From a checkpoint of a small class-conditioned image diffusion model.
Model: 7.59M parameters, arch dit, norm rmsnorm.
Training: nadamw at rate 0.0019, 16500 steps, batches of 128.
Rows from block 4 of a small class-conditioned image diffusion model, named by matrix and row number. Rows with one number belong to one neuron. Each number is 500 + 50 x the weight over its row's rms, rounded and kept within 0 to 999. All counts start at 0. Numbers have three digits each.
After each neuron's rows are labels from the 100 images, of 14976 (inputs lightly noised), where the neuron reaches its highest value: "strongest on" is what is common among them; "colour at peak" is the nearest of a few named colours to the mean colour under the peak. Only what is clearly more common there than usual is listed. The data: microscope photos of single blood and bone marrow cells. In brackets: how many of the 100.
# fc1: MLP up (model.blocks.4.mlp.fc1.weight, 512x256), inputs 172-255
# fc2: MLP down (model.blocks.4.mlp.fc2.weight, 256x512, transposed), outputs 172-255

fc1.163:438499519456577523517496454487567458488483452556510478504470536522568528518502411472652498512540522447453505518600466567583507492489457516541461628482454502464538599447465586522407561505457624490619488476370465551542496560461631508574420571430497526489
fc2.163:487517495508538488538478595543513522440487410414494527482506520469528481492491436467386556522498493542521505430645511513572507419481498495510480439474579459523512601436497478485443586504408381525428551516576529511530518541519368447554530453544441504539
strongest on: cell type: segmented neutrophil (58); smear: peripheral blood (54)
colour at peak: purple (74)

fc1.348:514457478524496527492543463459498491599545463433485639466502436505439563550492558506551462534580503491572463579556515484511399455602479501465517525506568507494510518441537513529532572479618528496487589482480479514465533498498455439538623508426478450472
fc2.348:569499441530497474502516424471505504572516526395521426431500518443566516540502492457553558510419549517550527499431524496598391492509456523464534512473562527454503394597411512485469441461503548457555627492468500535480528507505382512420641538435488560512
strongest on: cell type: lymphocyte (40)
colour at peak: white (45)

fc1.315:471544537567517504544418462480435513462576598470516485531461536548480513434529515461496503507538449480491452437556517517516559622471522490560468458518499456460573433506453545543543466470475505514410480526422436450484530432482444544533470563477440528476
fc2.315:521483523445448513484486506500559479447537388496476514518504499534495495498476483474498484476461585503492568436476533511463512387475512510509404493502496519437426589482529572498455575431441504527401516485415444490519456579509463498459466564456582470486
strongest on: smear: peripheral blood (52)
colour at peak: white (51)

fc1.114:504473533489436427554427488514516419513475548518508513440399506572508569468464547632538473572528579494550521559507630470596513461505530516496546501434535558477471499507459485540492468485439463495469458533550503548473464529502508537541503506439407495354
fc2.114:434549497431494523447424485438480520430651523477512562545384376506547498524495479519464488487526508499500432589489423517479497489539464507486536518540507478495433521503467523511466488501486474443467469429520472541463555605505501525484511468481480491686
strongest on: cell type: artefact (30)
colour at peak: purple (94)

fc1.266:558521511567511437549476467405490505518449462470493606515531480488562553506606564474508551570536485508459529461499490481431567513434542470538434484480475537479520494499456488426492497504551557480560563591451496573549562534470482388406521448499487494460
fc2.266:450452511505429559533549490566549474575505484541498402468502540491510491396381437478453473640467511446506487505507526433543499514485549493443476552509417506530415543491532536523501482512486500511531480422545449496563541514445537622525500548490492480511
strongest on: smear: peripheral blood (41)
colour at peak: pink (49)

fc1.406:494449498480499460537550559456463503439461484513494546570400468582453481483487528597532469528493482491521534506519430412540463504420519448543503458424497438513482461427591449471517544585611459467476393633599531499579510523443541544490540481540471459475
fc2.406:475425511540527558555553549542454448483488483543522466544464551503490470491516520620556476478490478506549552495493526414522448518377457576530547459523501523488545411487448494503507489502540481445514367494538489456612502588546520437494528504480491507508
strongest on: cell type: lymphocyte (44)
colour at peak: purple (44)

fc1.107:425416460484546525505481418535459492514459480481463478521527501526470543602474522547489546564529499533525569592537474508443495547455490608428428474466492520511494578517461480468480493378528469506588545523553605513548483500520569469406452482450479542443
fc2.107:504446455503445518492564446498596529508496519458504420558517534466523503483503492523462430503440560452543441569445461504610480490457498434519414481539436484503442459466482533498499492385526470490588507476531593560509456575451518581639484456440466419536
strongest on: cell type: lymphocyte (39)
colour at peak: blue (45); black (25)

fc1.285:463556486440523644499497490521462492485548484475445470532446543548446414604494492515515447566471489479528482484515360559501522502563450470510493431479550397509546484405619472521445464533517526437454475499551541518614530520421503484534501477544549542505
fc2.285:501487472457535481543474521512482482479534531575493517500515481517519546525593484567539550515540481399516526509469394585444475543524438458600558490512510547507511465499471459499556461445420426606481483484494511608568552463568515478535486450540402498535
strongest on: cell type: lymphocyte (47)
colour at peak: purple (54)

fc1.475:473476563561536428538593514486569482476507484520502458597543481534441553495581591589515490525545464520494554446603484595571535557541445537510517603461559480537522444537493507549435473503529547396539497466517424491551481607468581507573492495481510474443
fc2.475:536486576443435531463576531500415440448498543507538517565507479519529546491432454619493499471419528563437499523405553579466524470547442434506571628579557495543548523438520521454558562493486551548548449476485477522523464369569569505441489436426520522519
strongest on: cell type: lymphocyte (38)
colour at peak: black (60); blue (25)

fc1.80:422523496535515502548438458588532472470579557481432617472444527533426502504537484484502471439469449491536482466504481432527453395485461518597434488481543331582581539475541431530430503487512473477503497538508432570446493497493413569570517506486456516426
fc2.80:667474409555478528523496488443502557445492413387580465445476501545593432476458606436480499442484548532511506457495511394543462555498410462446427496497569630586472522479360455466549493461449459486568578498474468529495461507594386502422542559508455410445
strongest on: cell type: lymphocyte (35)
colour at peak: white (73)

fc1.482:487555533489490483561382555461534587502525517481524627483489675571520509436572506466484416478526542399515522532473464473538489478572523511535509462491515530524501526501488455651459506487518456406488496420542516444415552539422513534510498509474481518470
fc2.482:514559523514435506609336462650498471536502502516495455489469594507521467452500477427468568466511478681454457466520473554516543495635505499512503521485550460458494566511581498584483530436410514634500615659477489518417524434524518510455486538546503444532
strongest on: cell type: artefact (27)
colour at peak: pink (73)

fc1.98:413493535563485502447496493483470477439512508529636505393481500382408515516515573504528521510607534502509464513498450489491536478502592441462560506450428497538519474523565519538587473523483542494501522481564420462517485485442450514530619465419492449510
fc2.98:438475511518512479509525548479542493562517509459659484629515452631342458522493482535516483492570488474477403481516488506485486405514420427530490492492529409470479500547542484513570471452512496492441509562408587502487520500433566457511427527566508495479
strongest on: cell type: segmented neutrophil (56); smear: peripheral blood (51)
colour at peak: purple (68)

fc1.295:529578525563503532516493498446438515528492521447457508479491536455525511523447516487532527461462465480520534493444604465447563484445487479482483464524478436477533516488494579409504468460623558616549544619466462512568484517433426493494483480457480483537
fc2.295:468530501447488518455509446464503611575425451518487498507462568477500516463457519497572473465518508527508479478486488502519515497506585500494534483502540485501586459483506538535493504472503477439531552543465472552587465520307472471433504533492556518411
strongest on: smear: peripheral blood (44)
colour at peak: purple (60)

fc1.332:378479488543472467527476525540536461544463540630526475463437544563478553470516510513508440489455594395565431539526519458540411505439555502567578486457535507554556574504553479426457473542587422457305574445512488521550563475490492495494460525530405399515
fc2.332:571489441482502536411498590455508514442511521565469516521483624507560494513509578465494573509519420733559529497459449454538407467471537503413614437543510498570433416523440465536549492576524450479401532489512559608525614498523455499556464445564547578486
strongest on: cell type: segmented neutrophil (63); smear: peripheral blood (54)
colour at peak: purple (63)

fc1.14:454457467508501530508423498590447370506589463514495420513435509534420488506496495574541419485498465527542436584544450523522487403576534514563543504495516474572527478444497489467483464576518478402431448500566481473573522537440512581534570464551464458579
fc2.14:515497459530475524479451521457512540512576459540472558495518539532534552568447609447521567475503474560539547532478512494503458507598483522447634445474487499606415492507529464481526481558526458598412554554548467469531626490511478460515522458546510553580
strongest on: cell type: lymphocyte (51)
colour at peak: pink (49)

fc1.459:443485538533455546502503501533498458552496554497613512489434545532462593510494556504482436492490515453549498476461498572557434416484475532566501621533496499450487511503527471496453430486467454352528550473464463527535515368531571503481532412429453573496
fc2.459:514445523512445433489541489493527557451481375523549462481533547432480414443547476494461522466563479456550482382346479496501488480483409463567507484448539492487492544508522427473528423490466486573447548532570517468549513536416434473429408603495531480508
strongest on: cell type: segmented neutrophil (40)
colour at peak: purple (79)

fc1.298:440455480476495535492482505543559464536492547583525491443432511497372479520474542496483565522554621465464563452427463459564547520465580494547477523565502498565545510524639448503478548426495419448457445474461459476558537567495564502523384471419520431518
fc2.298:538454507535543529453468503416509516504503528610491510428510528458570455491513485476481396516456354531498454441551488466424541446487556494477456512444497522638435477515345455522493439462497427526513438517464510489428541394456547545510396472413421534492
strongest on: cell type: segmented neutrophil (57); smear: peripheral blood (42)
colour at peak: purple (77)

fc1.42:518528540519536542549419509595423466578417508522506346454519626453561470556529560490467489530503534505470503619528487446483548489621542492556477536546498529491449499499431464469500513517528529523499466497441505435414403539466547405539488482472406504451
fc2.42:513473510518468400552519507479555516541493499554488612485485567493533516573489442468473541513506435482496418578519598479518521538634502406509425506424453462520427451496568455525526449448547534562486553504458504478500371390481478510476514487513562456416
strongest on: cell type: artefact (25)
colour at peak: pink (52)

fc1.368:519532391540367488479509501560481475564503540538531474449474536458579528551475490525502500468460488501566552481528594440509508494513521507490529648419584450470565476519415560541453519501477531503527458466436595448498507499472516560537443460530427545455
fc2.368:498480606512481518457557502460471454554422593440443533487572474546642500555437452460471445454495481469511463530536487471542438596497535516529529481462431508519492484532523400446378457531557513447486461475455444431433536447513508422559563526458492536607
strongest on: cell type: promyelocyte (25)
colour at peak: purple (66)

fc1.198:539441530612495427614493534597500474492526476542462469537553530516510456566510543544503475536527394486565413493475489483540581422467465492514514468435548546486580448506561532564437555550492490529569550552453468598505552584509527493490478485500516460557
fc2.198:515463503413454551573560582390465476469521552537556562499453475488478527560463442538431572511459608518529669507487580414521540560489448471449489554538500442489465556447421527485474460528493535499553468481426413485513526427522575504512462494470494491525
strongest on: cell type: lymphocyte (34)
colour at peak: white (68)