From a checkpoint of a small class-conditioned image diffusion model: layers 8, width 256.
Rows from block 3 of a small class-conditioned image diffusion model, named by matrix and row number. Rows with one number belong to one neuron. Each number is 128 + 32 x the weight over its row's rms, rounded and kept within 0 to 255. All counts start at 0. After the name is the row's rms in percent of the matrix's.
Before each neuron's rows are labels from the 100 images, of 14976 (inputs lightly noised), where the neuron reaches its highest value: "strongest on" is what is common among them; "place" is the part of the image that holds the peak. Only what is clearly more common there than usual is listed. The data: microscope photos of single blood and bone marrow cells.
# fc1: MLP up (model.blocks.3.mlp.fc1.weight, 512x256), inputs 215-255
# fc2: MLP down (model.blocks.3.mlp.fc2.weight, 256x512, transposed), outputs 215-255

strongest on: cell type: promyelocyte
place: bottom left
fc1.215 067 [165 127 117  82 179 142 118 108 166 104  42 145 110  97  84 132 132 141 110  88 126 136 139 156 113 184 143  68 106 140  74  97 140 245 130 129  92 186 139 133  84]
fc2.215 045 [103  98 138  85 137 117 113 112 104 133 105 130 106 108 129 137 143 131 123 114 127 110 116  70 127 111 151 109  64 160 155   2 124  11 122 128 125 123 132 125 161]

strongest on: cell type: promyelocyte
place: bottom right
fc1.228 067 [124 122 154  81 168  79 111 137 183 107  58 131  95 139 115 106 108 166 101 109 156 144 108 161  80 107 147 147 127 182 130 107  98 147 133 116  91 138 124 103 109]
fc2.228 043 [ 55 133 131  84 118 144 113 145 118 114 131 152 138 107 109 151 149 129 134 136 121 103 149 124  56 130 135 110 124 157 125   8 123 102 149 132 115 119 135 131 172]

strongest on: smear: peripheral blood
place: top centre
fc1.308 084 [126 107 178 159 179 177 142  95 121  70 120  77 170 121 184  26 160 116 124 115 136  93 116  89 112 135 142 158 108 126 156 121  84 132 145 158 102 114 110 124 108]
fc2.308 089 [144 158 189  96  80 121 161 113 167 158 148 174 106 153 165  68 156 171 156  51 156 106 137  75 138 163  78 178 177 195 110 155 113 131  78 127 129  99 127 116 138]

strongest on: cell type: erythroblast
place: middle left; bottom left
fc1.232 092 [118  91 117 132 154 123 157 110 194  88  88 126 149 120 108 128  68 164 135 161 156 135 127 128 148 105 134 177 162 173 156  73 137 141 171 104 110 133  65 105 171]
fc2.232 047 [ 78 120 134 132 125 127 134 132 124 144 118 137 112 114 124 128 128 128 127 139 125 166 129 103 185 126 134 172 134 166 126  44 115   0 130 132 131 124 108 138   0]

strongest on: cell type: promyelocyte
place: bottom left
fc1.244 098 [114  96 137 126 197  97  98 109 159  99  39 124 144 142 152 126  93 115 198 115 108 154 121 121 131 134 147 139 133 183 165  76 118 164  97 149 156 159 139  90 140]
fc2.244 048 [119 121 142 150 158 111 108 122 109 149 139  94 122 129 139 105 118 129 157 109 129 120 141 105 129 135 124 108   0 137 137  58 129   0 122 135 145 113 139 131 178]

strongest on: cell type: segmented neutrophil
place: centre
fc1.330 091 [ 92 139 128 173  66 143 114 104 122 162 148 140 144 145 117  66 130 142 141 116 138  92 150 118 120 151 138 170 171 106 126 117  89 104 177 112 142 133 117 109  99]
fc2.330 083 [131 142 109 155 172  98 136 110 141  83 163 141 143 125 135 108 136 118 112  96 121  90 128 118 117 127 126 182 184  89 116 158 121 127 118 125 128 137 139 138  85]

strongest on: smear: peripheral blood
place: bottom left; middle left
fc1.460 104 [125 136 149 150 176  96 128 109 161 141 130 136 124 100 118  97 118 133 154 202 100  80 106  94  94 147  94 138 128 135 148  95 134 157 132  95 141 132 106 106 202]
fc2.460 067 [110 148 119  97 123 117 132 115 119 140  66 123 137 129 126  63 117 123 114 137 128 207  99 121 199 130 137 119  67  88 135 126 128 183 126 136 126 129 119 130 184]

strongest on: cell type: lymphocyte
place: centre
fc1.123 116 [115 106 155  97 123  79 176 120 148  58 130 125 152  89 123 103 120 112 139 120 156 153 147  89 126 131 138 117 127 143 192  90 132 119 136 152 108 107  86 112 220]
fc2.123 077 [ 92 149 125 165 158 119 125 129 140 114 144 117 139 131 143  55 135 123 148  87 130  89 136 134 192 130 113  94 104 143 103 128 135  83 104 130 130 140 156 133 119]

strongest on: cell type: promyelocyte
place: top right; top centre
fc1.125 103 [ 88 159 134 201 137 112 120 142 143 171 147 101 112 115 124   7 127 153 177 120 130 118 143 138 134 131 130 194 193 160 168 108 147 123 134 135 121 152 112  98 100]
fc2.125 072 [205 143 133 171 101 136 126 148 113 111 149 131 145 127 129  99 130 121 105  90 131 108 119 118  87 137 118 158 112 189 146 153 126 155 133 120 122 120 170 138 135]

strongest on: cell type: erythroblast
place: top centre; centre
fc1.111 080 [119 147 100 156 107 116 130  95 104 139 182 172 132 169 150 122  91 116 188 189 119 119 162 106 144 114 145 192  61 106 123  80 132  11 116 135 135 134 171  87  61]
fc2.111 045 [ 61  90 143 144 182 113 114 110 135 127 215 119 138 115 133 146 126 133 159 130 132  59 125 130 156 141 128 124 127 116 139   5 135 223 131 132 156 127 123 133  92]

strongest on: cell type: segmented neutrophil; smear: peripheral blood
place: centre
fc1.451 091 [177 168 142 144 103 154 126 181 100 150 149  90 110 121 153 227 117 148 124 201 111  97  95 135  92 148 144  96 153 128 141 117 132  81 153 137 122 161 177 139 109]
fc2.451 082 [125 155 120  65 124 126 115 157 115 123 156 141 116 113 111 185 128 132 126 128 151  93 157 118 182 147 122  95 132 185 148 158 136 194 121 138  95 134 171 138  81]

strongest on: smear: peripheral blood; cell type: myeloblast
place: middle left
fc1.369 112 [171 140 168 124 177 123 144 128 132 114 125 102 131  82 156 114 109 117 127 141 166 124 144 121 109 119  84 196 111 144 157 113 140 159 149 129 117 138 105  92 248]
fc2.369 068 [134 138 131 127  96 146 132 109 128 122 128 150 125 130 142 114 127 127 104 114 132  83 122 120 131 112  94 193 163 161  98 133 101 144 146 143 109 108 148 123  68]

strongest on: cell type: segmented neutrophil
place: centre
fc1.329 085 [ 88  95 186 143 121 113 141  52  93 154 125 111 139  91  89 118 112 108 118  88 107 129 133 103 102 112 157 117 199 131 109 117 151 176  92 152 139 122 155 138 117]
fc2.329 094 [147 125 149  98 131 114 105 108 104 110 126 127 146 124 120 112 136 147 127 145 118 139 127  84 154 157 100 120 160 153 123 125 147 122 191 159  70 114 159 104  77]

strongest on: cell type: lymphocyte
place: bottom centre
fc1.346 079 [104  76 141 124 119 118 150 112 163  76 115 125  76 147 117 142 167 100 100 135 120  99 168 160 178  95 180 197 116 112 112  98 122 119 131 106 122  89 116  84 118]
fc2.346 042 [128 111 152 138 152 157 129 114 138 147 147 126 132 119 110 124 144 105 106 130 118 105 147 145 133 117 113 199  81 108 140  29 127 216 135 119 127 131 108 136 109]

strongest on: cell type: promyelocyte
place: bottom right
fc1.213 069 [116 121 137  71 153 117 140 132 142 106  46 121 101 163 120 113 131 153 124 110 118 107 149 167 116 130 151 112 122 124 100 105 116 170 118 169 114 150  92  99 104]
fc2.213 047 [ 65 133 132  57 139 140 105 105  88 138 113 128 116 108 120 118 116 133 120 100 118 102 114  80  89 131 152 148 176 187 115   6 122 123 150 115 116 129 133 136 197]

strongest on: cell type: promyelocyte
place: middle right
fc1.37 093 [140 162 131  90 185  86 104 129 127 116 129 147 172 141 149 147  95 100  99 110 123 130 115 120 174 105 145  91  68 133 142 100 160 246 147 129 132 115  94  90 142]
fc2.37 051 [134 161 132 172 184 127 133 122 134 121  96 140 126 156 127 127 132 118 118 141 135  82 111 109 105 117 121 158 118 113 138 112 122  36 139 123 142 127 132 134 224]

strongest on: cell type: erythroblast
place: middle right
fc1.351 103 [160  96 132 112 164  51 207 114 133 153 173 100 127 117 111 146 104 140 145 181 112 147 102 116 186 144 103 169 102 137 179  44 110  95 149 150 152 100 108 122 230]
fc2.351 055 [124 118 127 151  81 136 137 119 136 132 109 105 122 136 134  94 111 107 127 128 127 159 138 157  67 136 105 130 147 150 140  71 123  34 118 126 119 133 123 124  46]

strongest on: cell type: erythroblast
place: bottom centre; bottom right
fc1.358 102 [105  90 124 113 126  48 157 164 168 118 109 122 117 135 106 168 105 122 125 100 163 165  97 127 163 126 102 159 120 128 150  78 166 133 127 156  92 134 114 153 201]
fc2.358 056 [ 99 132 125 156 158 121 132 147 152 104 149 134 141 128 130 171 144 134 121 109 151 101 152 134 105 133 106 155 206 136 124  96 124 255 157 135 122 128 151 130  86]

strongest on: cell type: lymphocyte
place: bottom centre
fc1.150 107 [133 202 141 167  60 131  39 156 140 126 132 111 123 148 135  88 122 135 122 120 149 119 165 139 146 137 188 186 139 122 128 105  98 133 104 151 129 116 137 153 173]
fc2.150 085 [160 148 137 129 148 137 120 165 126 124  96 165 121 112 120 136 132 115 125 103 124  84 108 135 135 123 142 218  53  84 139 158 153 116 119 119 135  99 148 119 143]

strongest on: cell type: promyelocyte
place: top centre
fc1.2 103 [139 139 182 122 154 119 183 156  68 128 137 123 140 186 199 121 155 104 105 141 204 131 142 163 119 149 119 122 141 121 169 119 189 113  91 194 182  98  83 163 103]
fc2.2 129 [134 127 182 143 158 125  76 104  56 153 122 130 109 178  70 112 134  99 177 108 206 139 123 175 138 115 155 144 127  93  85 137 108 126 110  72  77 144 180 140 150]

strongest on: smear: peripheral blood
place: centre
fc1.301 116 [107  66 144 155 126  67 133 116 167 127 128 136 138  82 145  54  65 153 144 156 117 146 126 112 175 109 116 165 155 162 189  53 120 132 154 109 142  93  82 129 157]
fc2.301 067 [ 78 103 131 144 155 115 131 122 114 129 129 133 133 150 131 186 140 138 131 102 124 102 151 127 181 136 129 118 191 112 121  86 153  68 133 127 130 107 127 131  69]

strongest on: cell type: erythroblast
place: top centre
fc1.456 106 [166 152 127 129 135  81 133 128 148 149 150 113 108  84 121 111  86 153 136 122 175 159  81 125  94 157 145 112 108 192 129  59 106  61 122 161 148 100 111 135 179]
fc2.456 062 [100 113 150  80 148 122 134 108 102 137  83 114 109 127 131 146 133 118 121  89 114 106 136  94 134 138 124 109 183 156 107  61 131 137 176 127 125 157 173 125 155]

strongest on: cell type: artefact
place: top right
fc1.67 093 [155 105 136 110 169  99 135 134 141 133 139 123 113 122 130 213 120 129 129 138 168  84 170 144 158 123 153 159 194 156 127 118 113 157 153 154 108 133  99 101 141]
fc2.67 085 [102 127 124 118 169 138 130 153 102 142 118 123 131 139 134 161 126 126 120 162 133  76 109  81 152 134 123  79 194 128 137 104 141 107 106 111 149 123 100 141 121]

strongest on: cell type: artefact
place: bottom centre; centre
fc1.199 069 [123 125  79 120 115 130 171  88 155  98 170 109 131 161 138 191 116 142 107 116  96 108 159 120 152 157 108 185 172 164 112 102 138  51 148 115 154 112  95 148 106]
fc2.199 048 [160 148 151 164 218  95 148 156 157 105 181 175 151 135 149 178 136 110 117 118 130  97 122  78  92 108  96 191 115 111 126   0 139 210 122 139 117 139 119 149 172]